From a checkpoint of a small image classifier.
Training: soap at rate 0.0024, 32300 steps.
Data: trained on stained colorectal tissue patches (NCT-CRC-HE-100K), 45211 training examples, 91.4 epochs.
Rows from block 4 of a small image classifier, named by matrix and row number. Rows with one number belong to one neuron. Each number is 128 + 32 x the weight over its row's rms, rounded and kept within 0 to 255. All counts start at 0. Numbers have three digits each. After the name is the row's rms in percent of the matrix's.
After each neuron's rows are labels from the 100 images, of 14976, where the neuron reaches its highest value: "strongest on" is what is common among them; "colour at peak" is the nearest of a few named colours to the mean colour under the peak. Only what is clearly more common there than usual is listed. The data: stained colorectal tissue patches (NCT-CRC-HE-100K). In brackets: how many of the 100, against the usual share in percent.
# fc1: MLP up (model.blocks.4.mlp.fc1.weight, 1152x384), inputs 0-127
# fc2: MLP down (model.blocks.4.mlp.fc2.weight, 384x1152, transposed), outputs 0-127

fc1.78 099:140173150100129096117116133112123078144128148108135055102117135121142145162152120176120050138124111104156076122158126122145122169106126140135118093140137061120148112181152131127179199106172228168132083156173131058095092133129136147155129126160126106131147142127102129077132101117116140142162142119104161110155135177120133127153122140127145158100084115140109170092180093147163080157081
fc2.78 100:160140125157209140213078106133096193145088103121179122146078125109095137136178122149128103110204142110126130114104156129110163092148124051122147155118072146118128102137143177120148178082149150125151146139121137136132098146138108112144097081151150176136129063165109163104101174132151204127074151195135152115143116135137180138139175075113199131117173153105161125140142124156145113116123
strongest on: tissue: cancer-associated stroma (43 vs 10.8)
colour at peak: white (65 vs 38.9)

fc1.85 105:128160177117132093200120159153091103138094197132081144120139112161082136094111127091090085077191140145128201088086153148183106158110111149123127090164098159139120137148141158149071120152140133189116200122115137062109120138131158128111108104118109102129074110131121133101125107129113192178169122168132119140156162127106140157128123170070115112135119126135167193180105102155103118100193
fc2.85 104:129081027190105091112136087160147110077152117175064123147118141118131156126088073160190165140104134123156172139140104125106129173135131216118085103110124143111121134192120160149162098133100133082122111135169116105119102058123113062137165062089107140145100167095096169159144131119176124120160096148121174083103143151118199085125098110176075161124115099134160122166185106174135158090126
strongest on: tissue: lymphocytes (57 vs 11.3)
colour at peak: grey (88 vs 58.3)

fc1.249 103:093113132144116186176155117123122149076122166116120111105069127142106137155089152121137142098140190122088125131116136122153099118103136145129131051141140111161084149201165107152176107136146079067153155113160162112087105133191086128137155157143133168155117088065100162116111111125125118107172094151172101109144152130185108124109115111171102132073106104151127117148157092069064136128131
fc2.249 106:121118130096114129121090087110114138111175131169129143112166136136105161089115183120080190146174173093135086073158091140144101155160145128146057106158179107118071080117120126095135133097111118153072095126157116131092112159120144152129156140152112113085129091140136098132153114114136188094144134158109077140106101149124137124145165147049152122142098137157114121138141111171115171127075
strongest on: tissue: adipose tissue (44 vs 10.3)
colour at peak: white (98 vs 38.9)

fc1.105 105:127137109159095093139207161072153137108097178106124160111126103132101106115106120134188183125109093166113132159108155146064082092120129151204181167146128099092118120106081093073127111127102143128131102169070132179102176151079067134118086133163128143135146086142165136098125138156166158163147092196201105107140108185175169119099148076167154066119093161134118158098136116144109064086086
fc2.105 101:104083112136125163135170207104100158131149076150169161095118078113103117070116108141103112144169154148133140114080114182118161102116088081121173147171122128133158092133163195166086094134143134103097105142101150135094082094104168149122101169154028175083181165154103153089100070096125067111142113097114130131131138092039171148113092145057182140122149156175085146098133130157106130122156
strongest on: tissue: cancer-associated stroma (83 vs 10.8)
colour at peak: grey (95 vs 58.3)

fc1.619 106:171106128152153139173099141112086140109127097121139093126111185126110139147068089065093107234177114133121112153152131099140145143127145148122160155075176084082125156152127055189108140109130105133151090130130075145154161063128125151124149101073148155150072109137124109093176126127170153154118105131137126137145085134084168075151121155085185118179135143128121160121123088102120165144107
fc2.619 102:167148151104112109099072181145126130115086135197103119159160158137143116132145147144131143128094127183164116154177146138131077148204169122075138113089132070102082155091148087187119111107103090220100144094115087134118173111094184124115146140109116140089116098112131160149137151142157141117149179139151104135152204166113157104139127067132109126175158189094093106185164149175090101168105
strongest on: tissue: adipose tissue (48 vs 10.3)
colour at peak: white (68 vs 38.9)

fc1.159 096:147113166050123115108125141102151097116106146034177145103088105122136166123197150130156112064089079093095156154089135162188168131145169157131115101151184078136167141046132070112171162112147073112079168099135094127077099128100118131079140072138201122072053141130125154120131112076133114092154132119137116129147115094156113102169135032186129180108165131085141149115095100142087155111086
fc2.159 093:091164144137133116171141138103134080084166151136119139158168032140130111099097086182077151116118109089140162100157159169085113157129118133151196156176142139189130111136100101152182126054156154074073123170162112101109113111107078151151094169180107084115187161130140127126095160121131166139114083117146183158090198166114160135149101079171139095177155165129102127137120079092131133116167
strongest on: tissue: normal colon mucosa (60 vs 8.6)
colour at peak: grey (88 vs 58.3)

fc1.18 100:144131099083148124134196132110118112133091132144165134160122143104148181166165131101092136140161154144061092184088177069173120131106128110130148077146128171115127096124141171125143142113096182162095085171055146159176079124104167167161173120124177081095163131073092117125103126147163096124097073107119127186083136169150104146127117177122068077110113182126148199168230149123129133169149
fc2.18 101:133095139127128121136128162178151124129111090066174155174089129100141124119130088112128093167124098159071090110125159192151142158147085084108190190126100121113117111163125136058094121157122138108138109172149151215108089128093098107133127139100137039131186191130150110221166131053148073107124109125178151161106129127146212138104150076119104144116124098130136152162146124091151075100092
strongest on: tissue: cancer-associated stroma (35 vs 10.8)
colour at peak: grey (94 vs 58.3)

fc1.545 107:096123149115127097089163107133137113116082135100148121172128098212124141043103147115131100116073125137155076116106165135124145156130124173135103140178119083119126162128101125148116147079137133079141165144128105185114135071140110162135107125138149094159151082163086143146047134081107197086136094109212154099230116122124158083098094106141170140084138072124118149141079067164155139079121
fc2.545 100:171103136180133151056160180138114128103114148141161135062142130126068135103145115149123125117163169118210157135079190130136173174105205184131083201146073090089130127126110139094136133178173179134179142046094051084138108088126094108136141147156126106158089105128085106168180152135100113088145085077137185125094123142117223158157158188112173119139156152171088121149098103106117107130070
strongest on: tissue: cancer-associated stroma (28 vs 10.8)
colour at peak: grey (89 vs 58.3)

fc1.728 103:115126164057112138151113132106147162176078133088104090097106110142133159120098090149041109207144126155135123143133115137137146100163121066129143085120163111151153148116134142077107096074118101167118159138151093089107131086180150102076112101126169128124161226120139167163046151070150069138132123103056137126133148103128069197145119139174157139140137152103156132084174163153157102105127
fc2.728 104:154079165143113131201084079124175130121103117058147104060070117127137138162120068186154132120090141163185102164115117155173162121203087096136136174114059189135131091110142155117171101069161115112123092118120138163141096119108124174180143158127166179067131176135192130109060143125133118119112161125098164137130199062169157146181110138065112117180159172149141193181129163182102134141130
strongest on: tissue: debris (56 vs 11.1)
colour at peak: white (78 vs 38.9)

fc1.767 103:116125115124116155103101115165174128131125165141117136109101115153129149147164091200145144084107098150113153151165139183086094093147115085112138107095095141100121124160133162069095119133116157152144130114149194125098188130137097143115146159155140096142101102088069118124130150152097105139158127156150115145115113075132129143161123122102207080083114156112144172191141105138110126111117
fc2.767 094:037150129163134054202153153178160129098150184134111142142106168151213143171109086092125124125160170155117115071099142126117126150099084193142091186147117139090110156149136094125146117129131128146072106105192070141115143121084197161097135114103101153080091184103185076135186155110113146098132161123168150054139108083169225101135059124095141121068161139153138141156142113080143129103173
strongest on: tissue: mucus (38 vs 8.9); tissue: normal colon mucosa (37 vs 8.6)
colour at peak: white (69 vs 38.9)

fc1.523 096:082170191100145129147088138167180139078177122101115127155091183111117102175101122170136157120127084072115114078173151128177141120080169155172143134104129122158134109211120124138129127138089163117112144156101108148130181150114066136116099120152176143103063118095127173147140150108085091115123142138197139180193147165164176083138077141099117115174137115146110182162092117124104155106123
fc2.523 098:142071117144106160121129117092094190085167119143098104147117124113112138134154130104113064073172092129111167117116105111119116160103131181145114099103120129093117131179094164137158131101084139145091100174113072111141162134175154124157161161131101060137147103127175092090128122100134089133094131150125134082155148109133127056134079106148167158145082101167113164115079103126141148146173
strongest on: tissue: normal colon mucosa (39 vs 8.6); tissue: adipose tissue (26 vs 10.3); tissue: mucus (25 vs 8.9)
colour at peak: white (70 vs 38.9)

fc1.441 103:135159163073133140148094179145148160076144124146125129167141148091219123149122064151187149154148103115111105136156142114128120147091113116129182081111163115103127102149125138084127204156170139104124103115182124161107126130122127110141132075010102124146135131115135156113115113136149118130130179163216085105133134128110120103116157147151120113106120091163160178095141123139137105161156
fc2.441 109:122154108101155104173165121160123169077093184110114088126133110174163163132109125094172173153131089200070125165074093163101097177116046116184158131193137159154123115140121093119149100088215109121112098171116104089117147112117101088136091163115163173076131165119127082073192133064126092141144061112137117123062133128147144065159075124119145172112172088137169154124175103139185067124124
strongest on: tissue: normal colon mucosa (88 vs 8.6)
colour at peak: grey (95 vs 58.3)

fc1.406 096:126143076109148179076187148128132086161128144116122122132156098140160116113209141124157177083149069131142133129158135144129126180138163103106174134137103148145072146126101141146148171131117129108093145099098153102148133146114087077145103118151132117146104140090155074095114180118115110118086126201120120157121137173168145193176134060119143196084141157154181126156091122115155167109131
fc2.406 093:132104108138080142129097145106123092132091097121183127150164098157117141140116148110166091152136054161112139123139116071097156200119107117146151065104123089112108105119091148064139119180089122100083114124217166077143146112150179116153186127178118117169093113108093146160151156074130092102112143106127115117109159095128177052130082065150077153157111092148118098139115115084151111120157
strongest on: tissue: debris (78 vs 11.1)
colour at peak: grey (98 vs 58.3)

fc1.352 100:162156051173097100118166137152163157109107129102088119144092160185115164114163157170139151129164083078106076132167091125187145150099163055139116161162111177140099116126130149140114162179142128144101104163148207163136080105139102158111199124134134137092110064165144147162140175160092123091126118128134150137141110133129080112119161086087080111120149076065156122119125093114107174141121
fc2.352 101:143098074124140068128147143118149065097143110092174115159131121120106173112107064098100125121087082181156151146045085213139175170113135213143174183113120131120144131125090066132167154109174092103185099160185137124094145114141122107152119102088119106159124161071167116219113124064142065133111075105150101101127142109140163096141093082137137167176128112085191115154093113053168090150134
strongest on: tissue: debris (27 vs 11.1)
colour at peak: grey (89 vs 58.3)

fc1.493 113:174088149100097120120124124164167159130101083130199101148164143122132102133130105102153115113138085158080140164151122125092111131073124120143113116157148132106134110120089121130150169121126095123151093081137102144102085158093148123156147110081122135230133094122090164087189127087142086163153135175160072137125110129142102195132112158116171125125117166148151121082105154125147156132121
fc2.493 111:165114128137101123139060089087083082110137121128116147115105132100106139117119093163144142113121099130128080112057071114139123110187177076160084192168137178115092092083167079131156106152121177091151153113059150155128172119106100173145108113210121103115125101198056113093140133148057173146077096086175165148157112157110189098122151073117085156101183084138168144133144165160129096033101
strongest on: tissue: normal colon mucosa (75 vs 8.6)
colour at peak: black (31 vs 2.8)

fc1.651 099:168145144118110133139169156072119158116122089079137144114141118129153191113091107182097113141106126210112140158106115083139078110203106110153066138140095109126129119089144127108105158130140143163127092141099124117134089171080076111163107151125131152127127180166100124156081133092116136061078122170140085129099142111149148137134150172153105167103120119090100151148163123204147097067128
fc2.651 103:073133130138105144108190133100072112204168142120153147141114126097134097073111122215143146164166196075080121098081121132096135097073130081128118129114152164098115068097120073070168107134133118117157105135149155142173107125122075116168116164107148117099160126119112118140154164132153107114158106106154185089115119222117158133162136087158150133096140101143126144091094139149071180110199
strongest on: tissue: tumour epithelium (98 vs 14.9)
colour at peak: grey (94 vs 58.3)

fc1.238 104:139112111118194159123146208168170078126161148076110169108193117171111116125114125093128128134126127101143123104116175144180125145109127151121119137093134180162107065140117089108107134179122110119124151126144111052156155106144095142139156145101160138127141138145136116095120135192070154143119119100138150184089170110182095126125164168097156152147125189162118180167091161178175161113174
fc2.238 102:155176124145128079137127116126089116148176084155101134116169120082105115135126126160185082109108133193154147121139129149126143138131184156122120158127121145093096138127156160122184133181130179169141152171140108101118090116115171029139123074073141145143048166111160184102151076146104124111145145145097098097113132178187189121086162146095012227102133142094075154109148141127142082128131
strongest on: tissue: adipose tissue (69 vs 10.3)
colour at peak: white (75 vs 38.9)

fc1.607 095:117138193087140123160178109100136122081101133116133127078110142117113167062151094080172136103125126095127101152153138145163113136163146134153075120126141154125125154126149144187134077077126148146078107136080228150087148143125105117174114099054154118091142151109124149142100128118116153132139118143137102098139114072162176110112117170211179110106089093074092119087161120096082110150127
fc2.607 105:156187135170140101112124185121152109149111148134151151076127109115135112049133097129137137168102130144130077134101163184077155157158112096135118105123155146143122083112115103154105146067124173086095151125102150166176121120150160133126127196142093141146113132083063045090101123150167129133142120100084151157070157142194203159072152125150166153114107123120131095107102137158118096131134
strongest on: tissue: normal colon mucosa (26 vs 8.6)
colour at peak: black (27 vs 2.8)

fc1.677 102:106129084108109149158105143079102132115127146173109171122034104112097130155151130173195104098111151108103128157096148170147104094125110140062101113092100118110128152204127115202141119181133082079120152161148098108120157161169107100103108148112154148143155104113119169092145122126133193075150086193164118109169177138158131114042141087106141122073105143168150106157182061133097125113099
fc2.677 104:129102097136111149108150100125043091098154070161149139138165154105102155105086161098087090132147150101098100111145126132139161173116141136130048098168135133046081090096146123128129123125121159101093100176146112100125101109132132096151115137112085086094163088141145142105140119158142154094191135089090085149116069159136180081123197152069179158154110103125103116106122104162112177075100
strongest on: tissue: adipose tissue (52 vs 10.3)
colour at peak: white (99 vs 38.9)

fc1.512 101:078077096108119142094122122122033093131059151108163149091126145127138116139154111165148169092167084117186165120146083149101157151108085090096148154179125122139121126106127134156159132113158104135094121121050110151141146074142113131107036135149126119137123097146092120153136133158104111131123111186151103144147145145120132133107130158100136073131141126079101110197120169146139112152130
fc2.512 101:147122126160111163162136154084124086134164151173119114146182143038188127108110105081143125170170147103179164114145151146151167152061187125105111194097052187144106128118123167124109139120115133105141083095197149117085167108110144146170119105132201077090105136094121130133156149118103198154121089124123145109120118153088186146148130108141098142150181162174144106140119106118172121133160
strongest on: tissue: adipose tissue (82 vs 10.3)
colour at peak: white (80 vs 38.9)

fc1.532 094:128140109148149090113188070116153099097050123119144180136117112142062115075145115089187150131120137107180132199152154121157206141117128124119115148068102162118117160120076072224107127096188131152093103095108144121125138147121120156154154112181131105188116173102130148141121108117134121128131138100099156127131079094146122093130126130126170083165079175102125090139146140095178134128104
fc2.532 101:110130119145126089119138151149127073105118159080130213132156157112136145061024077073143140175112144085192123170131159154090158101137198132120076083107131138157095102129151119188093126146092150056157170137074155183119136135088168142086169180145132101198108101114067150142098165188126101119133118081096137126097196132156169106091115130149151118138122119130130097067154112169131136128122
strongest on: tissue: normal colon mucosa (30 vs 8.6); tissue: mucus (25 vs 8.9)
colour at peak: black (25 vs 2.8)

fc1.328 101:134118171126139164096145178165138105150129101146085175066165103130086142116057162131160162126106111125108163098089122139159205096143157145121115160074078146131105147150174123149124061177194186096183140122133125150087151107173111158121200118188138110117128088160140122135095151114129129136197143110093160117132114106103086154104140091105080093097174143158141128093136142109174127119084
fc2.328 097:160204121098133159194147121120070175209132096119066136156139131109103099150107106106141099121163154157069177175126121053126123124139148181127048104110119060129085140128152185161131106161132114149119089109089153073127131172116123099139137144123144148133165093042102159091097173173146156120126154131124128107084160123105151139149100068115103076173075141117112149168182115124083134156157
strongest on: tissue: tumour epithelium (54 vs 14.9)
colour at peak: grey (88 vs 58.3)

fc1.396 104:124168103173167183151118130109054123137189153122082076122152131115120134146128153152101132161139061112137111140088114147231117102143145135093163164142107118070118095193174118118150102112148120110112180158167149123141096096126175157047104094136155147177122127211117133129134173181087090076158102111143166120153127145107136135068143172093083160132111152131075183137096152112166111118132
fc2.396 097:133093137135115132097085128125155124128127136127101169106124117102129101152162128128122110151120177111113149150155095077156132143155101109127126170126137136152145134185115178142165177122070144110061120118108139117111175122104144106072149145179122197102191169161184111120063124100138154027111085120150094129123164174115209068184151113109083130083130127096103116126185072148129170108082
strongest on: tissue: smooth muscle (32 vs 13.4); tissue: adipose tissue (31 vs 10.3)
colour at peak: white (70 vs 38.9)

fc1.517 090:137121153085162127103164116124104099213172095131078100130134108104103090153105134089107133122184111170132083121102118131147096143138165138139107075116127189119121140134114151174177074169122117109084114098136126147100084155143141120145180126120132166121117122118092135096152079147128073146150148126148108108161084060121145139106134157154157162079153121102145144152169099130105198098136
fc2.517 097:075174116171117173121096130118079081121120177080132123124139155063150180133040113077136145183131204141131087113149147112123120127107121158145085159169155094177095140107186100075132054152183184137156117116135180141073160143117112152175123107111113112106152109085075137091127054129079130142152113136157094086133135050131153148136083113058075126090056108144179144121125159132125174172141
strongest on: tissue: lymphocytes (93 vs 11.3)
colour at peak: black (25 vs 2.8)

fc1.747 097:109157148157127144116103093176135100158122120125122147110121171072150164121094134134114160121069184114226119100170111134130115132139127152129073140098094138146158143105093174134115120127097128174120083168061173189172157168160031138107093113206121173091126104098167139154070160128097137061095098088173143128142133173121170120073121099234129120137133107131095088146122137160130124134120
fc2.747 098:142162128125194139219118113156071077125130131117131062071103135169115116118032157132143151175096101127101137111130122108101103137142108071092099115160126114086068142140148116188073044089135193120151174117040120176127155149107107113150127119127135157167121199139129166118099112159126117084126064090139159169141130119143195122081156097167166053101082105122101127110213122151127160119138
strongest on: tissue: normal colon mucosa (60 vs 8.6)
colour at peak: black (32 vs 2.8)

fc1.752 100:081114164156113130116133167171131075110103151120121141102121103127193132141159181172071176175104130136110123070081139108152102080176107162166129135152159107164164135134117173150124153127120172106069184121146134099074126154148121144093163085125121154131177095105119186148110184056052139127136114109171121064117128150081080093080128160076189165147178089105099101111115093166152156096128
fc2.752 101:187083176075140130097120123142116092098044151112167082048172164188128052135167103128124070083152168132157120129196158117119130175157147122150168114061083115152075142161109126098162108147087117139134097130095111176106059065099101130096190109161108136097142141104176131160122168124082161101153155073141167103122110144139185111142113155084147117145168105147081127147123148205134135085111
strongest on: tissue: smooth muscle (54 vs 13.4); tissue: cancer-associated stroma (33 vs 10.8)
colour at peak: grey (96 vs 58.3)

fc1.692 101:195074144087159141148116048159158163117087128134087133079088123128128109148135157091142157091136149177113139113094108151141114069168082092054138135143132091156130114114167138153025131149065118151181146141170135108191106156105150057089135116081111084129187148166115094123140123125111175104126098156111099130091102133124108145102142098112108106160198127142109153130234153125106103118151
fc2.692 105:095115109129067105143131067114109110129106108148120103117138119104090122131135127125068116086162140087108162091184148039149125135137081142139155065108142099115106103150155148113118116083119089062170116118102171102189115131108071127125132151096143083096159101126130119067138092150092173167099104163143162197114121108114169155111153131083144112045115118103105132093124178095150121194102
strongest on: tissue: normal colon mucosa (97 vs 8.6)
colour at peak: grey (90 vs 58.3)

fc1.40 106:118135132126108086149113117114127110158177151165160154189060150155142126107135130080216100118114101116149195139132187192154099082151073143133172092138122147111165082116135200144134146147190120115190143207136106060137143121131166132126155111165135117167126103080145117158160123145052138145150159155109162061128114129133084098144113104089111088096069154102157160095101111125196067166120
fc2.40 103:156160123122179109107139152112103094156120132108119134148148125127097160193097128175104114127098135064111122147147095149110118115054095142154097077116124131158103133151136100125067143205117138109097179137158076171144128144146202118095088106127066109147090100145183197167122148188131090089133063149192143087112097123151158147165120099195097164098171097089138150109134165079205124117099
strongest on: tissue: debris (50 vs 11.1)
colour at peak: grey (90 vs 58.3)

fc1.573 115:110089161126124178169095077173121126175134114131154105120093070092154119141139160185146124097149097193107125095075164159126123158093123155145119119165150171061205125142175184170159123118117159119129069175123124133134140100184109109113144154103192111178120098188204155140177147148114145145068118108133095110194100119133143147115113139136168139102134161129144170102091116142091130100111
fc2.573 104:067095149151178080155164149117130147127084178130159149106202129161055143099092221143164151160134149148114107126190170097083132129100141162086120106121125187073125153116163164125130120165137146180142106148169163154144143156091106128144186188137102154141156159114137087180167159149108170129112141161162171106111088121167192144151078117165154144118148129098145117112153120124112093150093
strongest on: tissue: cancer-associated stroma (54 vs 10.8)
colour at peak: grey (92 vs 58.3)

fc1.213 108:182201143115178130111134135112140128109114084153104172068183108086129131129135150203139173166103102152142139126150119102150096098201141109108115134087169115152125142193104070157091112129161105132175157083102104166166117103122081168088089120149103123179089092121095134155074140124123111092119171139058119116112116127124129196102109125103058148147119173083097112111071078200119160131145
fc2.213 105:129127198152111161111091117131152149101124133182150072170167091157114153165038098121122130091117099181141149114046127147102112133177133104145158107150115143130084197123147153127093146137149146171095124124145157105180101147096117126113167107169105144144110102114184061103140084106147151160186107081164105077144130115131130152158066198132075180147136160098090058085152121141123123128122
strongest on: tissue: cancer-associated stroma (56 vs 10.8)
colour at peak: white (72 vs 38.9)

fc1.579 102:120114164125123094112098129142182071143185130136100118081134086138117132142169068091090156132146091112116144147157162152163163132160135089085123149105096153076171121176127089081236101119105119128118155116108133185169202094194072121109115124126099110102142158092095131132099128136104119128106100091174015135168082120132094104136132095182180094177093146083107101114124141134133173093145
fc2.579 100:086115182119120105148169075102094163144189097129116112105122149145085106087134129115119138133112135115092171080103147149159184060107131085123168107175046137076060128108080156127162177160101101210113064158086150164158113104151127159130111081151189103174125090168160162115136157093111129118067170103156141113099135100224153117083125107109061107096134128152124128161103118087130107156129
strongest on: tissue: debris (32 vs 11.1)
colour at peak: grey (92 vs 58.3)

fc1.481 103:126169089098149139101162124126119143133049126119191100113157108093165114148111128110042122173131116104105103127137111129126142164156159122132054176139125200092072115124158096149172075082116149132083128114145156160140153116111178092083155131152153120139124120096104090102085133159127134130100101073116133161110126202124141154104156121161112101142169183156082104161171147148135081184072
fc2.481 097:063115046140126107136166148100142177102111146151080133197148118101156100129136142154116164157103182144199098123115117117129135122128106170123109093241091131152051141098109126130132145132122214135161190168158118102106166165088233175106116083132079136163137116120120155102146122137077153147089111165151144127108144135138158147106151139148091181083109162153123147109180143092148098133160
strongest on: tissue: smooth muscle (47 vs 13.4)
colour at peak: grey (96 vs 58.3)

fc1.104 100:119074165154089128154100101204071143166078122145096072114072142114106150142136125128152138213172099077149146170177130145104112111080098168147104110066119097122115176147114042100121094139146103141131164146104090127160083079120085150103132107161137123156128181109088113082140174116154139101098116143133102102092090128129189091190162110096157131129115112138105131057115135114138126118114
fc2.104 100:077159103169094104190097150178112158142113107106108185131137190079125137135125096121139163144182114105161107140142142162142118100160112076101072117165091072124150113088118170160110101113115097126183113143069125171118125173080179125148179117084140117123150090140128197172162141209126146126123144142085094130124168152152193075053171103087163105150173176138146143119165119152101167102146
strongest on: tissue: smooth muscle (37 vs 13.4)
colour at peak: grey (89 vs 58.3)

fc1.54 101:140154073133159123152102190092082083155135100120119107116160153224065131136182138096140128120124151124158172096089100106081111145156133145147212101150206103106113168086154116086118159161107124120110085188140090120125123144101134139137145129089087140173112143132086111118216112151172149161170118112086104083118117125127136209096114163164090105145093101100168149162143092146126165098100
fc2.54 105:148155129179209135131136149086135134079125099095119115186166183182135120129137187161150087135099110116123109179135188047124154147110149145135174180115144123117117096116147135180144118091151077133162120177072080161109087118114091224116178143121157137087113139137153115131152184085207124100101143104122113107148097133101145153094155129204129149171059134134141071139163073128099173100148
strongest on: tissue: debris (96 vs 11.1)
colour at peak: grey (100 vs 58.3)

fc1.217 097:198144149114189113100125140093084139127095110090159179099208104184100137126121141076142096189088134111160129160115138080093115091094145166109099112189081094102086178149143178169079163144202113184125140094075137094082114126136122155123063111176108135131125132167103121149133089172084198085196115106188136121116118163140139093093124128167170163133149168131106089134161130099113157141165
fc2.217 101:093112162094138138140156111146145119146087125127101140149152081051106138089131142121179142143151167189110142107093111020124133125051138191151137123130125066139092111102108163154184173126111096100096093126180088212115125105142117157183107146117173094113210136119088099121110130186112085083172091098131214135160087153095173122172133130152109091136134137147153103161086088087122150116140
strongest on: tissue: tumour epithelium (93 vs 14.9)
colour at peak: grey (90 vs 58.3)

fc1.740 100:041087190087114089150103143108163173092177114111100104157162139178142116134116114103127137183154157142162120081129169157148088120130127132145126115093066067144118147102104104125155112153154108154153166148115120085102153090132165156115133098095151130136141180162122149089117152138117131064147125094070157100164121163186097102181109187091145166074084121137161145058105138138104098121083
fc2.740 095:163135215121128112081051163131226127116074127106145144069125094146138084113209113131138116114146132084103220120190083125140110120109076125137183126163095178134142169111131074067141163077103126139116117146088176113113116131109115107135181080154154158109145188179113069126128166119108158068072111132119129146148135055161141119087108161120162142177163192157171175162171149120135083166127
strongest on: tissue: cancer-associated stroma (30 vs 10.8); tissue: debris (27 vs 11.1)
colour at peak: grey (90 vs 58.3)

fc1.19 093:123102083095144153056113109149102133161072166134118148129124173121174121160159134131154086078106110105127104165151112087071157097117086148115122094142153190129060112166112082137204157093152112089090163187129097135111102130169100074131150116034179089139159165113137073129109151153156125121099157122150151176103117143134136094163168178121152134151206135128159128113093191162121099116120
fc2.19 102:159133152149180130153139159134117120164120124106135121139134133135093156131116180104095170160122090066179119131110174162163082119140140173105125169117138101123130106098102104106132079117102091188193147086169129119087126143177136088074135188104150114214108072135116133124152142096051109129177144150137124115150140151168198142098149169130091199102214137122157166157129184071130153164125
strongest on: tissue: smooth muscle (54 vs 13.4)
colour at peak: grey (88 vs 58.3)

fc1.391 101:082166200128134131153107164144124131103078172170135104185142123115123116136157154149105085185127166157129131129134114105135142115086129106121113099139135243112146148104129109106098142140119132103136090070106201084137148067093081149166127107142117175176137059105144092126087130187070114166059169086117126165127132148103153061124096185128150123115159156157128158106118166129160120156176
fc2.391 101:113137105091105079116152142151101099135178195146121092162127161104114158109151105112148071092057172164153149168150102126112175131102125128129110147068170129153144140073153071192098141126088173102183135101154149101121155132095202120134132092077122148151148193116131080110150108131078143142128119128117136146108188148123118040144185116125140090121114126103052114146120127119160124166115
strongest on: tissue: normal colon mucosa (99 vs 8.6)
colour at peak: grey (97 vs 58.3)

fc1.121 102:099093158133210144138109104122130086136156099116119141106154092139087160106155089170092138106072152090100140122110174119123234166162115079091095129164126088111136120136164189090168165087108134166146110107112190093102095162127066108110135128124100112113144173200107153157160158137113207115121153184162093142170101094159163103185163168189140132165131080049085099127136113132112160131189
fc2.121 104:070166179154144142100142147097147126087142110123084155157125123160101143055098086180207100143097131155073135157062173192077158093129108100125167103126134145186109102120110145176179113098138124129137151158155100117163105132137115174133110111157178122084162112127101110148149157133142113125180114069132157120142066193082149146150086162121207143101164118090145118158140165118155168069157
strongest on: tissue: debris (85 vs 11.1)
colour at peak: grey (98 vs 58.3)

fc1.583 110:152169111064065137116117101133130061135156107139149090049159134069118107107107147173082170173157116136138115095060093090137151067128149115091075083081094169136119147154144101144152061155115143163087132086115144135155117144092122103126080088123136187173117112065094096099138147099131153132131152123167105101152139090146108167121175178165149158161140139080082135130143167125107168105123
fc2.583 104:068188106091138169197151150177133112156144161114101083170113059118077167105118096133128188189155156152138116103120147105115124113083106160133156128123104077161110141076102155110132102186097192141128098133112133131141093197099132080121173057158095151134175084138109130115083087158054135116111162114146116126055109126111194163113112076124121133083075135134172160084132155137107119163111
strongest on: tissue: lymphocytes (49 vs 11.3)
colour at peak: grey (89 vs 58.3)

fc1.130 094:077083130127088153059153158109145120136071132126152056135095115119141139052141135123150147124097146171158104165174147150130051129160097117138086156139150133147086083138136098090146105157098102104131128204103121156130177165128167118147114134135149155129104101158174122116098136114160145140084178129127132072156074104178130069133107138170165113112158078106113090159124136173061095101105
fc2.130 095:173116111161094133125073186200120173141147129138138149101110123075167102050124102160115165121130140141149102116095156204126150130100099153104090151204092131164145130111168173165098118151136088090118129136063138168128144101147139147121127143174073192096154136087103137114129171154126140080071126115119082152084166112177119175133112125092175140148158152178188118119112133113093095150138
strongest on: tissue: cancer-associated stroma (87 vs 10.8)
colour at peak: grey (95 vs 58.3)